config = dict(
    dataset='Sentinel-2 satellite tiles (TerraMesh)',
    cond_dim=128,
    weight_standardization=True,
    grad_clip=3.0,
    lr_schedule='step',
    warmup_steps=780,
)
Rows from block 5 of a small class-conditioned image diffusion model, named by matrix and row number. Rows with one number belong to one channel. Each number is 500 + 40 x the weight over its row's rms, rounded and kept within 0 to 999. All counts start at 0. Numbers have three digits each. After the name is the row's rms in percent of the matrix's.
After each channel's rows are labels from the 100 images, of 14848 (inputs lightly noised), where the channel reaches its highest value: "responds to" is what is common among them; "colour at peak" is the nearest of a few named colours to the mean colour under the peak. Only what is clearly more common there than usual is listed. The data: Sentinel-2 satellite tiles (TerraMesh). In brackets: how many of the 100.
# convs0: first 3x3 conv (model.mid.0.convs.0.weight, 192x192x3x3, standardized in use, each kernel summed), inputs 0-95
# convs1: second 3x3 conv (model.mid.0.convs.1.weight, 192x192x3x3, standardized in use, transposed, each kernel summed), outputs 0-95

convs0.83 090:474395605469504491489524526522535598474539476552547477528437416471504515506482533391545496466564450503526482403485554471497465551524525497443473494428520559458511465457536470559485522499475515484463439463460578522445556482503511522526408530453490466528501525480508505497517549525534457463
convs1.83 074:538442473510408500460505464526540492457498485507547520502485523488540495565595477487535571448423463517543513491478495472517524378486532408478461507576587492481520474502467476612542457534507492443444487511518479516455476473478587536507474573457481518508554489494469559507501540489460429483
responds to: trees (88); snow or ice (48); main land cover: trees (46); clouds (38)
colour at peak: black (62)

convs0.86 117:500425491486467493537506481467592551462393483520536539538435537509488548484585526492416532460481541489456494490549594509504541451490460448512499532521512528507498545434508577533494533474496545513531481462494514481535523450529527459487517471473473524460410539537481448542518470493425488514
convs1.86 110:472461394508495529472485513452507451546521481510535464489516455456454520508534456478448554501536491504426464514507487500501466491469489520471477500543501512533495519480461455537506520548486583504511529607530496522503491509404491492447599527502494475490521399508533500549555544474554458505
responds to: trees (90); main land cover: trees (74)
colour at peak: black (75)

convs0.57 099:496563531501461447490487505453535519499572570476444538473621485494455471539454496524557521566450574451501444565499507503422495560540427496476469528568473437522534497509484503553394499510536461550515521455496583473492552446495473528464510469494482490484454529523495536536541554502499503470
convs1.57 086:506547564542552488588538513520502439456512517495492526478618495519529499457496506506461550507523480557473497476478461510519479566444505481483517470479504492456546524481518465495508484413503477422502422553491578520419491510526480469479490500532528562579498500497499538580425486485529459555
responds to: clouds (34)
colour at peak: black (78)

convs0.174 095:494434506464496499531481451564523539470474478507619511493616486488516468524481517532563516558508513536484467573471428420480503508585488508515503454424556490500550479520562476479588485508485442455502446520498431469475502494495522482476523496492420504538471546524463428530505468507561477497
convs1.174 083:482511476452495548512516556546507435457576523468518462512506516511485555455520613496594485507531529465519458476504493525487501478539489476500514542517480515521500527451400517492498469511533537472478599514471557472508612457520407536504384468496440472519482466392458456543483454551445522474
responds to: crops (85); built area (77); main land cover: crops (70)
colour at peak: brown (83)

convs0.157 079:481490513461481464448519462475478589525566490513516600564579479520477504497511401524499491487391497565546604449560494430469539523508444510493468530454469532486499518541536561518509515502489509519523575509503502492502527442513567577488520491510489430482497515560517517503521493499505490492
convs1.157 094:541512491549614554457474545450496423532525574511534514503543559507544526460514480505526514548486494471456451504522469479525528502490502522468497533540489511408491459485517595470526488516499427476466429560500593487437527521524436527426463571500509619483507519438468509505506425477547474518
responds to: main land cover: crops (42)
colour at peak: black (85)

convs0.160 098:495546515511547543477497491477545512495450497525501505532421512518548415431531538465460519496557531491523505508528522441570459515497498485525472507413518478479458489518505511591499487467506477495553479497556482479496519525550554511467556498499523541457492537524506488510502413498481491504
convs1.160 121:424498421597493534469499521490500520507533459510550442530523526475540520516568511488517453484393507456560517451549544529482459544464545480529479539563500515456446487536441555461499512454494503403511479532473538455468498497465512549494548524513464474477538488521533528518571453472488418497
responds to: snow or ice (56); main land cover: snow or ice (36)
colour at peak: black (89)

convs0.121 090:505464518480525536514533597494460514498500490475411522496534571471496538521481505540501474436493535487515439514487500517538426503433464473538506478532480557485557461514513449361449483501531483480499462518481609525524535502487496508451540476503500455541423475478474529465470463519463482427
convs1.121 075:562436545562427494530511453497449482487498552477478443530560502525453518533436515482468508498561570541473471578515490463501450513582455468501508546458502502555486500500515444572443493542509508505488538501515546569532492552463496516471569478494495479469517541458518535418564518513523543438
responds to: main land cover: rangeland (48)
colour at peak: orange (25)

convs0.7 095:486533562487484516524515477544547470507471478502572492552478473481532442508521520419528542455490445523533489463486518500497543507465474511514527454427527490475504564500510488457505539438497442489486529490500353478467530493500492466456524555572493509495476561479455503486537455559544502528
convs1.7 075:531511505537447495461515490553493536507538499455559614504516501504490497548525529538510527431508498381469470535473520447400457507483490482478522469492489481503459423495525530531497509638457567487501477501476457487514475491546541531514434509517428527430507499421492528485473521491524489510
responds to: main land cover: crops (42)
colour at peak: brown (69)

convs0.132 087:545537528482571525479431469522536482475527473504540519511450564505481473531496442562528459439463565585514486487570482524503443508515536479539521558445511518472541550558465506514463451562484517459527505507543544461474559465514427489491527476440522483449454514507554466516577568475468451542
convs1.132 083:480506509488460551449471480502484415563515560506482438514465542498484462557472460458452468521556516627519524525473506434499487523530436492485486445506547486524545447520508554480453506379580508524539494539517519541505506512543453508479462465485500507504488541481542492507517499524510506545
responds to: bare ground (78); main land cover: bare ground (65)
colour at peak: pink (72)

convs0.55 116:465413497537523471495493452455567485533438486510483488460511511472444522468527498549524500486506488480512528427417518524446521498498485464523506463477485490470524466460516611543458509527437508448582515540517612495451504515494458539510497524534507544495418563487521532503533502496429514497
convs1.55 109:518512515453430534484470536495484451467509497484524468516527496513444495512527448466546431533436465547501518492507483519492468488464483525526501475581506439525424550495435453527519570458503414465483553458526530502523490519506500453528559442539574521520539475520467555475564496534566434522
responds to: clouds (49)
colour at peak: black (82)

convs0.49 097:511504477485419493554521437519564477502471475488564468536406495517460477492464524391494459444537439498553508540504576549505444510488538523469468512484511499421435530438535565563455492464531511502531538512532479504543465507518527550469518517506541499508503516476541531452559485472442526489
convs1.49 091:498531573474535525521473513533463533494483449450531491489527557589580525509525508499516507535491483541467532475483567447477510415575563561525521455535538503478478521495478394447504510543513498560488458475548490576492535481429476490487511456451551529536563503533456534465577489496486501572
responds to: water (73); main land cover: water (50)
colour at peak: black (85)

convs0.59 094:495513532474477489506484476501481532487535566490568491500452496466516463506463672426521482550596517582515510388413491493513508525516530428427525493537520509489488491475546591494441516528516548535486523537507546541521483473507547531555513537498593531527439460568547432510487567518484507511
convs1.59 146:526493535503456500420486516509493496500519450505504532495499572512581489388494485507450544400574449504471490493532414564496508493465497590501484493544530493406446499493522472497518456503530466468454549436515482489459405502499458504457534485512588485506477553473513449487480560520458482474
responds to: clouds (54)
colour at peak: black (58)

convs0.47 104:515513492468499513581518488512441474434449456561537418484500494449496475486496482536513460538428455491533566541532483457425399508526416492534511527485459502531494520478502457491518496548464489489480475557489415534503482490465524531565471534577593560482549436458441514535455490512566525476
convs1.47 067:453502554503515478533501495494492501532579482498513538500510462492570463493460537483587522449563460447543471496453511395478569534646385522497504482446432486517476486451452551522545492444466565537512527480535497480535498534470528603484542501461474478484513463473560541525524542493502572493
responds to: snow or ice (57); main land cover: snow or ice (53)
colour at peak: pink (38)

convs0.29 112:524504525446532526528482548600515522523469495485463540459643484483490538512497496516560485577441566484508459492420474431477609476563512483533498502550524504461467522597538529469473476494542506476548507491485448516527558481522544556502461518481430518434498478538519496544506432499489523469
convs1.29 071:519549568534500546397513507564477455513546579474501462543556541516456535460503505495535513573475465427580538460525511518478518465516510568491532484466516480481446520458532503447530521486477538540530519560491512528522490508525531466352548480459453524501491561504487454509516559508571498521
responds to: crops (86); built area (80); main land cover: crops (72)
colour at peak: brown (81)

convs0.181 103:455539467467537526426408471514479442492535457510461563428554547529503534494556450510468509528531486488465474513472434460525497476474483485515476574490488561507526521435451517465502496519508531531469524509515480525532476526490454415573554503472446555503421535512488480494458561507440513528
convs1.181 074:589587539448467562494492528538536534444457454515512470484544522531454446568490509561438487527439447428507481470496485423508557477525520530503512397478534480476482506469620474539501502470489441451448552523533514491543551527558516499524472478497453427450504522465505547478459521501506498566
responds to: main land cover: rangeland (49)
colour at peak: brown (84)

convs0.25 099:456516466498536488539519431519492456514513542460412550518488478429527462530532499494495498532449563512422492467522618601535513539509483551454542524416425510468476498447500431546459504499528490463545483532460460475496482458544605569570492466529562494491611548454503484463598484481460495492
convs1.25 116:496511506497456518442501541501547551485505486472547475501614469483455516510490527464518410494464522481433612480541497620467541478427471480517502535547410513431531524534515512502536485488442455478495529384479474515453505537514451481536558483468506534475521508539454498483523476526470513538
responds to: water (74); main land cover: water (34)
colour at peak: black (97)

convs0.58 099:497482488533475535489513419428539424518615556521526492485482512435489473517471526529479498492450548524470525499471389531566551521474454467502449516457521495507544441497547422524484442494465470481492438517506509495488499471517476428516499538466469576506513501533542468517494557481531477481
convs1.58 092:437525511446519534508490517476471532423452563474525502493509525464500499496520504424474501470499456578521426434505441503487512492456514487547491492531539507523550508465561485523475478481496474454523534483501528497475504531453454492626442446547533463559509526572517462450416519486374471534
responds to: crops (72); built area (68); main land cover: crops (56)
colour at peak: brown (66)

convs0.64 110:504538499551510507481495436504553466513539494480518494538492487445498472519490479521462451528554540499502484489461672520541501511479587461493526528352481531476507534491481608518457530467536500485513456521519499428509472503531471445554474509505604509454487489513521425559531483485493490460
convs1.64 117:440456461504453475448507545519527468560501487497575506531551521471499511593523395467490507450461483514482544539528541478442430498478523599519481465578457463534525558479482590566491496497536515412490491478505488556498525517516492451535562524540470463492580485480515495571495510493474550462
responds to: main land cover: trees (70); clouds (41)
colour at peak: black (99)

convs0.120 095:470498468549566436486480573509401517497426561510438431491411472482521467460465479533509495470494497489468464476618517508501563437532533549491470514516521389542521488509470474521488452472485522459512535466511498485510561516533483478437515534457480538514488462456520491522535569465531526466
convs1.120 098:479454436511477530487497536488462493552507557529485462533460472477448534552490449475511514512480544426476537576485534503521477506489546597457549452474566568527510543485482503416508480511556483622457467497529508506592488504482451428517437524529496438473503523482464505515565460527452504503
responds to: crops (81); main land cover: crops (73); built area (63)
colour at peak: pink (33)

convs0.185 090:533485517512517535525468566448383536495440442561448530535473512482522524541484425615438491517416470490428483463442515447463507498525530511496470519526480527566522452495518524490541443542490513497483550498506505492490516503513488409505491521526520518506560597519524496477521419488508520507
convs1.185 098:445467616443506493592472493522464546527553463544503477477475487468532428470518595503442520524456503494489532466531509458494498570464491480472526454446466545498565513486500496429500490427542466460538498485610547471530447516492429489504435501549476539444433431544516471554555556422561514504
responds to: clouds (34)
colour at peak: pink (27)

convs0.136 093:464565494525532439551535603439488453423422507463491409492567541504499504513451490499423509465534534510423485431474512563543560475512416508555561501544531496504513479477528447532441529478487534547491567502525444530513522521472501522474514471487531512548442521511500500465486402508484501451
convs1.136 080:613480519479516439537509466487499498571506565461487464494509509549601494475473479504456516509606499532437504535516513488504475456540498487423504549458541522500452507502519492530482552521544552533504414527528399538524444475507491429562490456485450461500525534469493450526492541517525600425
responds to: main land cover: crops (54)
colour at peak: grey (61)

convs0.159 111:435512488516571557600475548505410502513509524508500564452510419463500428484491501468506468488468576566478536484504488445538527506509457490476482553504537580493507486480521504466454527534506525520522501516540486525462494509540538473620545509440460548539489456512516446552488557501530495503
convs1.159 135:526512469525532515619471500395479523541540496522524505521499541436420447512494470496415518458493513496447474513530432553484485527489532458460483527541537525430490539548505455470453464553535440458540539493521505543456562539454466547487459501416515512466456474502515449490540590527483421489
responds to: main land cover: trees (53)
colour at peak: black (62)

convs0.23 079:526486546496493526474523462453419541424592461503541484487472537483509485517533474467539450485452503491484508486526492431537459492498541502535492455517506499577496508512544540494492463463469473497563504549537478548493471496498432531472485494540455458564488491530545540431511479462564530463
convs1.23 105:450585507520435573511519542447530514468482488503589521562559510425521456490470487428537495484473478501474452487513425470501445541433469526444518509515480528475474488446478506430543456496443515515501449471489532394483536502499529490508529529482490555520529481447489493400467446516483452534
responds to: main land cover: crops (47)
colour at peak: black (62)

convs0.27 092:551503510478496503489503559442500495516501434482420502491366553514522494521479424448455525469406544496542487494555524502509480487544508554497424467553479547572550507465492465455457530483498534535561505499492473529501516477575437505509492536481398469570540512513485499545518445524528496520
convs1.27 095:440477445583495506617515476435509502489456498557529449520487478497457424527513479491472493565526623505513555479492523502570498550497477495491468628516460508505595568497485540503463518485482508502503496553483538498562444502465476475394480486566483493467531466538508434558497495440519514445
responds to: clouds (45)
colour at peak: grey (56)

convs0.161 094:468425533526563465501534551540503489490575575499549568460481535518451478557508434500482499566395564507556484450509428500538494503516521531496450491497456537627536499533499496535455527510492447472532458520489511490568499516476548508589522484465429557549525490509552461528503513517591476463
convs1.161 086:559525535516507517552538498460501605487438476483552530501523480470587452547453403468444505582543503531490468563500452538528508512515528500532540570499473481527506572495519542383493491549466440559487561473494586454516547481510451532489451516512507497482489513570497534596481462551497424412
responds to: built area (65)
colour at peak: brown (67)

convs0.26 089:491598502503494486506548496530436587507482456505443486517488510491536507500525509488482482504477506456462468526512585525496387479538457452514487566501547577563558524548552516549579497511530520481524528474489590487512513468511526470507501464488516538493486557562494530516539558472544496463
convs1.26 119:474477521452530473563496496531454445470540454527436477515417555484492486491489526497476486511515417497475501500525596537443528462571504530489503484493482496481513541474526526424468466508438488500507529527530571522468575541487427544512432525492486479497420402500498528567550500515526557505
responds to: clouds (48)
colour at peak: white (48); pink (36)

convs0.4 096:511512469525555443509531500537555586495481464493525530529502493520448485417444521488487505531490529477433566518455502536510459484510565487514467412384482515434489500550444584452513533460487508522491465484499590489459478532488520430490493518495524548474438509542515484486458501495449469505
convs1.4 131:512521481495426580443496586483579429563475543486625434503536505494501488508521513539483522471522518555459504503574460532510502517469598525496464466629487469472471473482480559577530524440497455522500557418503522532470574465512482470572592469501459530385528486519535539500461441513529469489
responds to: water (83); main land cover: water (57)
colour at peak: black (100)

convs0.95 087:494489494547438499476488496503595580466508517445539564513541551503468444473492520516558472515435549522583510417476564491510475502584455486505509539509522537558507555492512536535499542497484446487538508466458531498530462483491472501495523511546597519461467583511528430505473543514483495544
convs1.95 089:522474447449501423483487478462496409536527554475495508470564408511512546477418449432496575530508389546618537487502435522437553523540515581510482567520509504527525514502510439549529472523547450461489483498485502580433486540541495521455496515505493526495506500485485475540487500490492494528
responds to: trees (89); clouds (40)
colour at peak: black (51)

convs0.164 101:487573483489450567558506567545428440526480563464476430525487554533479515522522453540445480498498556527547522544547416525488489517529475467474456496487506565541512539471498503459492458537533472447560500499503460537567548506490408479512501546505469546592521522529578492480505547494556525501
convs1.164 089:541500403530562455514519517590504491529475504545542506508526459461503522456533426446474513490565539502448603504460457515562438430432496465488476504541482469535488512524577561478481446449543526484513531535501463459511486481496508532500502506505485555469555556525460446476520534448520476476
responds to: main land cover: trees (65)
colour at peak: black (92)

convs0.153 093:476505493495574578523533531518395488482517490493478510493470482489514480472516504496450549440422450515408523496591480523507525511515492537492501533425512530537524466542546465436428497523505535492547510510523493542532502472493538449483521485546421521539511492521501565480515468504512503511
convs1.153 083:452501485463515542522492525457505495505518501514525497485507470537595461481519548508448495471486426502460504480493475481503510515502462596548464492485485527489578499490445567439475541508475560504497499531540531538500591504505545510469500447450493524447502487456466520387555495508491529496
responds to: main land cover: built area (26)
colour at peak: brown (75)

convs0.42 100:494553513490532530475499520487510582508510465483455556520493485476489526521491449485453552548426517472385497438483499513449497473558516541470489561449517458486467523545510508542504479458509522479478481478527510481442482475496456431456497524503415540430524451484533476551510527482514491482
convs1.42 101:475597465469494644510506495486512498501490495499480407500486502504480524532533508464459437566524517493455547537521498475554582486491495494540507473552536543418449639473562551506512512501461484524526465613521523512507446494501476531510448488477506501490496480543486505582535550476497569559
responds to: built area (78); crops (78); main land cover: crops (51)
colour at peak: grey (57)

convs0.154 117:481520488527526535437497557550508521463473467467565491522532452539551462517480512525500491456533544485455566524480519455499545486485599569495533513515546504444529426485441498494556485536543467512553534439550431466431458470524519513517531489466564565566452514537486570543482405577461536514
convs1.154 064:537499524572515504458515467481476553544549491495534464497527481466546510505481509489551510468498515550514506506508621523501471498489436483516544484490530495521413373465500477499486496604454537473487445533475495551503520463586592470483490512536472470439566457479534575584516505441492550549
responds to: trees (89); main land cover: trees (65)
colour at peak: black (50)

convs0.156 122:515500459504501473545445570590492475409513411475582518471562517508470518420519515514460526480474477511453471536463428512469566466487488467497508486584507506457449501511494475494552535482543579503496481518525437501525528534518546514523574509504536502488466504521519503464573465510470460506
convs1.156 065:583498505540563545592501487581551531523534500485516503546521483538512557514441506469505497433515493432415534476525477401549485438516488462474459450400476465490475471523514512510520516508420459537463491426506455504533524499512547501483536482459445496456550531402490467526466490557483502528
responds to: crops (65)
colour at peak: brown (67)

convs0.41 103:537476462536516522507496515483514520518525403528512561520517525483519584529495484442600479496468458495418500493486423473535460493529525505512549477597526520569530540500490432406447493479537472461521538517485509515536499496445437490424481510498449482553423484521485469534512598539517524508
convs1.41 094:460478507523489497616455492503557537540461507481508503517547526474476491495460458477560549458603508517515512465490439483446503585578488473482502507466548527507513594535510421481456476427492503520530488444510527553513501457500494521428518504514471538509496532591486483460477489427485553544
responds to: main land cover: rangeland (54)
colour at peak: brown (95)

convs0.190 111:526448513494546521480479515499466452509568464487584486495551580506515511510483500572538519512468533488506481465480398510478552446534543472501470572537520490481564525523490417434589516453533493481525531542505545518542532519504451481544540512484490541554534445537534497505505520495603530519
convs1.190 087:504543543444497587515511496488483561468435498470540495469535507498459473498447485459534511470627512485450544570504439509575494484476493524479469531445545514513525466543529524537559448538506461528461574484514601445497558479574535578464492514505531447454523588476536521496510475515366496482
responds to: built area (70); crops (67)
colour at peak: brown (74)