python train.py --horizontal_flip=true --targets=["main land cover"] --cond_dropout=0.1 --norm="groupnorm" --blocks_per_level=2 --learning_rate=0.005 --nesterov=true --batch_size=256 --warmup_steps=780
Rows from block 2 of a small class-conditioned image diffusion model, named by matrix and row number. Rows with one number belong to one channel. Each number is 50 + 15 x the weight over its row's rms, rounded and kept within 0 to 99. All counts start at 0.
Before each channel's rows are labels from the 100 images, of 14848 (inputs lightly noised), where the channel reaches its highest value: "top examples" is what is common among them; "peak on" is the class under the peak. Only what is clearly more common there than usual is listed. The data: Sentinel-2 satellite tiles (TerraMesh).
# convs0: first 3x3 conv (model.enc.1.0.convs.0.weight, 128x128x3x3, standardized in use, each kernel summed), inputs 64-127
# convs1: second 3x3 conv (model.enc.1.0.convs.1.weight, 128x128x3x3, standardized in use, transposed, each kernel summed), outputs 64-127

top examples: main land cover: water
peak on: water
convs0.117:51 55 58 29 21 30 18 52 78 51 57 89 33 54 50 55 54 41 34 65 20 38 58 65 51 44 47 44 92 48 46 54 40 67 81 72 57 50 62 56 26 47 43 52 37 58 37 41 52 57 10 25 51 43 59 66 38 33 39 64 46 58 43 30
convs1.117:80 35 48 53 70 68 41 54 59 23 50 53 83 32 56 55 43 58 50 76 51 44 47 40 34 45 31 95 17 59 59 41 72 30 57 46 50 58 47 61 25 45 43 50 39 23 45 57 56 61 45 50 40 48 71 50 69 44 54 86 57 60 43 38

top examples: trees; clouds; main land cover: trees
peak on: clouds
convs0.95:67 45 71 66 50 47 37 63 60 43 49 34 48 30 51 37 51 35 72 23 43 51 41 51 39 81 52 16 09 60 61 40 63 65 62 60 67 59 48 46 33 52 75 43 51 50 66 67 55 29 61 46 39 86 22 63 51 66 50 41 51 71 50 62
convs1.95:66 59 29 41 58 48 36 40 71 73 49 69 33 37 39 53 47 53 39 38 52 35 70 44 70 35 28 70 46 61 33 48 66 89 40 31 54 37 57 27 30 36 69 46 72 67 64 39 72 56 31 39 74 64 24 54 54 34 38 27 20 50 22 36

top examples: bare ground; main land cover: bare ground
peak on: bare ground
convs0.87:46 49 47 64 45 59 72 66 38 56 52 60 64 60 69 28 77 61 74 38 73 54 46 48 49 18 69 43 39 51 41 41 71 41 51 39 54 42 47 88 52 20 42 45 33 45 60 70 54 61 32 69 37 39 32 49 26 63 24 66 56 30 71 34
convs1.87:75 34 26 34 49 57 67 53 68 37 46 23 32 55 37 28 47 60 58 41 37 58 58 47 57 48 34 40 34 71 60 32 62 72 54 66 46 50 72 36 70 46 78 62 38 40 31 69 55 45 49 52 52 40 47 29 07 43 41 41 42 66 15 46

top examples: water; main land cover: water
peak on: water
convs0.57:20 65 29 72 44 42 70 45 44 58 27 50 53 71 28 26 60 43 45 39 69 53 76 63 59 65 65 48 39 30 54 62 58 47 51 39 42 46 33 50 46 60 36 81 19 38 74 64 24 54 57 56 35 49 50 50 33 35 41 77 53 37 29 44
convs1.57:52 37 52 50 39 61 56 51 45 64 41 44 55 57 40 34 54 98 57 46 67 23 10 29 55 37 59 69 45 71 53 26 54 59 48 59 43 74 49 48 61 48 52 55 28 49 68 69 55 46 70 55 24 35 46 30 44 49 47 73 58 49 45 48

top examples: clouds; trees; main land cover: trees
peak on: clouds
convs0.102:61 55 59 61 45 57 48 35 29 35 39 36 62 54 30 61 57 51 65 50 56 48 49 44 55 52 39 43 49 46 34 55 75 55 73 40 60 91 41 40 73 37 48 58 41 64 33 42 28 66 99 25 51 45 31 63 34 33 26 45 65 63 51 40
convs1.102:34 50 47 66 90 24 52 45 41 34 42 44 58 63 50 44 64 54 47 63 67 63 29 54 45 68 36 78 45 51 52 51 50 44 43 38 48 71 38 74 41 44 27 64 50 53 46 68 49 62 62 65 68 61 41 58 59 66 48 42 39 44 43 61

top examples: water; main land cover: water
peak on: water
convs0.41:55 58 63 60 46 66 21 51 44 64 72 59 57 50 68 37 56 45 39 63 63 52 52 54 17 73 72 54 54 54 22 52 56 44 64 34 52 40 44 31 58 56 60 68 56 33 55 71 14 54 54 16 31 27 63 61 65 66 74 48 35 52 84 60
convs1.41:29 87 45 28 52 60 29 43 33 39 49 48 58 49 51 74 43 52 40 56 31 42 78 33 28 22 48 51 47 66 41 60 52 34 44 58 35 50 38 43 42 46 44 34 31 38 81 42 23 38 83 53 48 45 48 44 49 61 43 58 46 48 84 26

top examples: water; main land cover: water
peak on: water
convs0.96:61 18 32 42 39 65 51 59 37 65 43 44 39 81 54 25 63 48 54 72 58 55 63 29 40 50 58 66 48 61 51 59 33 51 65 75 51 23 54 61 25 42 13 28 45 66 18 46 62 18 42 54 28 39 54 59 15 65 37 32 51 55 37 24
convs1.96:27 68 46 36 39 42 50 47 49 40 38 50 61 60 54 44 49 36 47 25 38 52 12 58 37 51 46 49 37 60 67 33 57 23 55 90 17 78 46 55 63 52 79 63 63 70 36 36 54 42 68 62 49 37 50 40 62 67 40 34 47 70 84 48

top examples: clouds; main land cover: trees
peak on: trees
convs0.121:37 23 48 67 48 61 36 39 44 14 41 37 50 51 46 49 38 40 46 42 48 35 46 51 64 27 27 56 26 38 71 61 54 62 53 50 60 85 35 69 66 40 50 54 42 37 75 49 40 59 99 56 70 73 76 71 32 47 57 41 58 38 46 58
convs1.121:25 61 69 60 60 44 57 51 59 62 69 46 64 37 30 43 69 48 53 28 51 54 57 37 81 72 19 52 42 57 68 43 50 51 33 42 61 80 25 76 62 30 35 79 45 24 50 75 45 82 66 50 14 52 70 59 51 56 73 71 58 37 49 31

top examples: bare ground; main land cover: bare ground
peak on: bare ground
convs0.98:32 40 63 36 19 52 54 59 38 72 52 57 56 57 63 77 28 39 65 43 54 43 50 59 44 50 57 56 28 60 19 26 44 38 31 37 73 62 50 61 60 59 83 52 41 80 81 45 73 59 25 32 63 75 36 54 56 36 47 67 49 78 64 63
convs1.98:82 49 46 73 40 60 38 68 45 10 59 38 56 54 54 35 29 10 52 72 35 57 73 35 57 37 34 65 65 39 40 74 49 41 46 41 43 43 74 42 62 54 48 64 41 46 64 53 48 43 36 42 61 65 51 37 48 93 54 47 33 36 56 39

top examples: trees; main land cover: trees
peak on: trees
convs0.48:43 55 57 33 49 68 59 46 45 63 62 32 39 54 56 34 35 34 70 48 33 16 43 59 22 56 48 43 33 61 58 60 74 27 29 71 73 30 55 56 39 57 70 52 61 41 40 47 49 37 38 78 45 60 45 36 68 63 53 38 40 58 61 57
convs1.48:52 73 56 38 53 69 37 18 29 37 38 60 94 35 49 58 28 47 34 59 46 51 58 50 46 50 67 15 62 66 58 50 59 43 64 45 51 41 38 54 35 46 61 33 72 42 49 41 52 49 61 31 42 58 46 55 51 33 32 43 70 55 55 59

top examples: clouds; main land cover: trees
peak on: clouds
convs0.107:66 35 59 52 64 45 50 40 37 46 36 42 35 37 27 43 51 31 35 41 52 32 38 33 41 73 51 58 23 55 50 60 33 66 55 31 46 38 42 61 28 49 50 73 56 78 25 49 51 57 72 26 42 75 50 68 70 37 28 47 30 43 32 45
convs1.107:53 53 41 43 51 46 38 45 60 61 37 28 48 48 62 57 42 49 72 51 56 36 29 41 50 48 55 23 70 53 39 39 46 73 40 30 64 57 38 52 49 41 58 50 64 53 43 55 54 51 58 48 70 61 34 51 44 74 34 36 56 39 69 57

top examples: water; flooded vegetation
peak on: water
convs0.76:65 45 82 60 28 55 46 64 50 77 73 50 40 46 57 43 49 67 81 62 49 33 64 39 43 74 39 49 59 57 52 32 26 45 68 56 47 18 53 35 52 61 66 49 67 44 56 42 81 37 44 45 58 29 25 48 54 47 69 50 45 54 44 36
convs1.76:50 57 44 40 46 60 40 52 33 65 58 56 51 52 66 58 33 00 24 46 43 73 82 63 34 48 68 74 56 44 45 68 46 32 51 78 46 37 82 35 69 55 36 26 39 47 36 47 38 35 54 27 66 48 47 49 47 50 72 54 70 54 12 44

top examples: main land cover: water
peak on: water
convs0.59:39 55 46 54 00 37 53 35 40 42 53 38 51 52 50 06 48 48 54 39 52 42 44 64 49 34 68 45 45 49 58 80 68 50 30 63 59 31 42 48 54 50 53 44 62 55 54 58 48 47 24 56 59 71 56 57 54 58 54 61 41 56 48 35
convs1.59:65 45 58 40 69 59 45 46 69 48 57 18 53 59 42 39 49 46 59 71 32 58 46 52 43 77 29 55 52 54 59 46 54 72 62 40 18 44 37 50 14 55 54 37 51 28 40 44 31 59 48 30 44 59 56 51 67 26 66 51 73 60 57 56

top examples: main land cover: water
peak on: water
convs0.123:70 43 65 61 45 32 51 35 51 42 61 31 42 45 30 28 78 53 92 46 65 34 41 53 37 66 48 53 65 38 65 50 66 55 76 75 44 57 44 67 33 40 62 65 43 55 56 38 61 54 49 57 42 41 29 53 32 25 56 44 46 73 39 62
convs1.123:47 62 47 58 19 44 50 73 28 28 55 87 52 40 69 47 60 55 35 38 42 54 81 74 37 49 47 24 60 49 65 72 68 34 58 56 47 18 30 57 75 53 43 52 49 57 55 61 48 47 51 49 21 32 49 71 83 53 55 55 55 33 63 48

top examples: clouds
peak on: clouds
convs0.25:58 44 48 72 72 60 65 65 32 54 44 50 42 39 55 55 47 53 55 63 63 56 47 69 20 60 54 38 51 63 57 34 62 54 64 35 33 45 30 73 25 59 56 28 58 54 54 34 37 32 20 50 36 48 18 32 40 45 41 37 46 76 38 54
convs1.25:38 50 41 35 65 47 34 52 43 36 77 62 41 56 60 60 63 56 59 45 52 44 23 57 08 39 56 75 57 43 31 59 66 63 59 56 74 18 48 29 63 72 48 43 42 74 39 28 52 42 63 45 48 50 39 41 73 41 41 37 40 47 38 51

top examples: main land cover: water
peak on: water
convs0.97:33 80 54 41 04 56 87 72 66 51 56 44 54 40 78 35 54 60 32 40 48 42 47 48 49 48 36 50 37 60 55 47 64 48 67 31 64 57 48 55 57 54 71 62 49 52 66 36 79 49 77 35 76 56 30 48 49 34 42 91 33 61 30 16
convs1.97:37 53 42 73 83 66 52 68 46 51 73 28 80 37 24 32 58 81 59 29 45 41 30 51 35 68 47 34 55 47 62 40 52 48 58 51 65 35 36 74 72 44 65 75 61 59 80 63 63 66 40 59 44 58 54 37 44 71 62 83 76 51 43 61

top examples: main land cover: water; clouds
peak on: clouds
convs0.100:63 53 55 61 43 61 52 41 46 69 43 35 70 67 39 80 48 60 08 27 69 66 32 26 73 91 49 53 71 46 48 45 46 50 10 06 48 49 75 56 67 59 63 62 35 64 34 24 49 64 64 32 64 47 55 38 61 28 58 47 59 81 42 27
convs1.100:80 46 55 57 55 29 52 59 30 49 64 27 24 82 53 53 26 15 41 36 53 51 59 44 84 37 62 33 76 38 46 37 40 45 33 44 45 42 52 64 67 41 20 74 38 60 38 45 33 60 79 46 65 53 47 43 41 56 62 56 43 29 70 64

top examples: clouds
peak on: clouds
convs0.116:48 63 38 55 38 53 35 34 34 63 52 48 63 36 55 40 35 43 70 65 56 36 71 47 73 68 54 57 34 34 66 59 57 43 19 63 55 68 64 60 39 45 44 69 45 63 51 50 51 57 51 40 56 33 48 69 36 31 32 44 27 50 31 85
convs1.116:36 57 67 55 60 37 52 65 61 08 47 43 73 46 52 45 57 41 58 71 65 44 63 24 32 70 39 59 56 29 45 58 40 50 57 34 31 62 43 61 32 44 29 61 76 75 63 46 68 62 57 37 42 57 49 46 61 57 60 35 20 61 52 46

top examples: clouds
peak on: clouds
convs0.72:60 44 46 55 73 47 34 47 44 66 72 47 40 44 60 20 63 31 66 55 66 52 56 99 64 25 37 54 49 43 57 44 43 73 79 47 39 26 39 37 57 33 34 59 59 38 73 34 53 63 28 57 46 60 40 42 35 51 56 04 44 78 39 35
convs1.72:62 50 13 38 67 45 42 44 56 55 40 60 43 39 58 53 60 57 48 49 41 79 36 62 64 25 59 67 67 42 43 50 75 79 64 41 60 54 77 16 59 69 60 58 55 61 37 13 65 69 33 48 53 33 32 53 54 44 32 29 49 51 58 47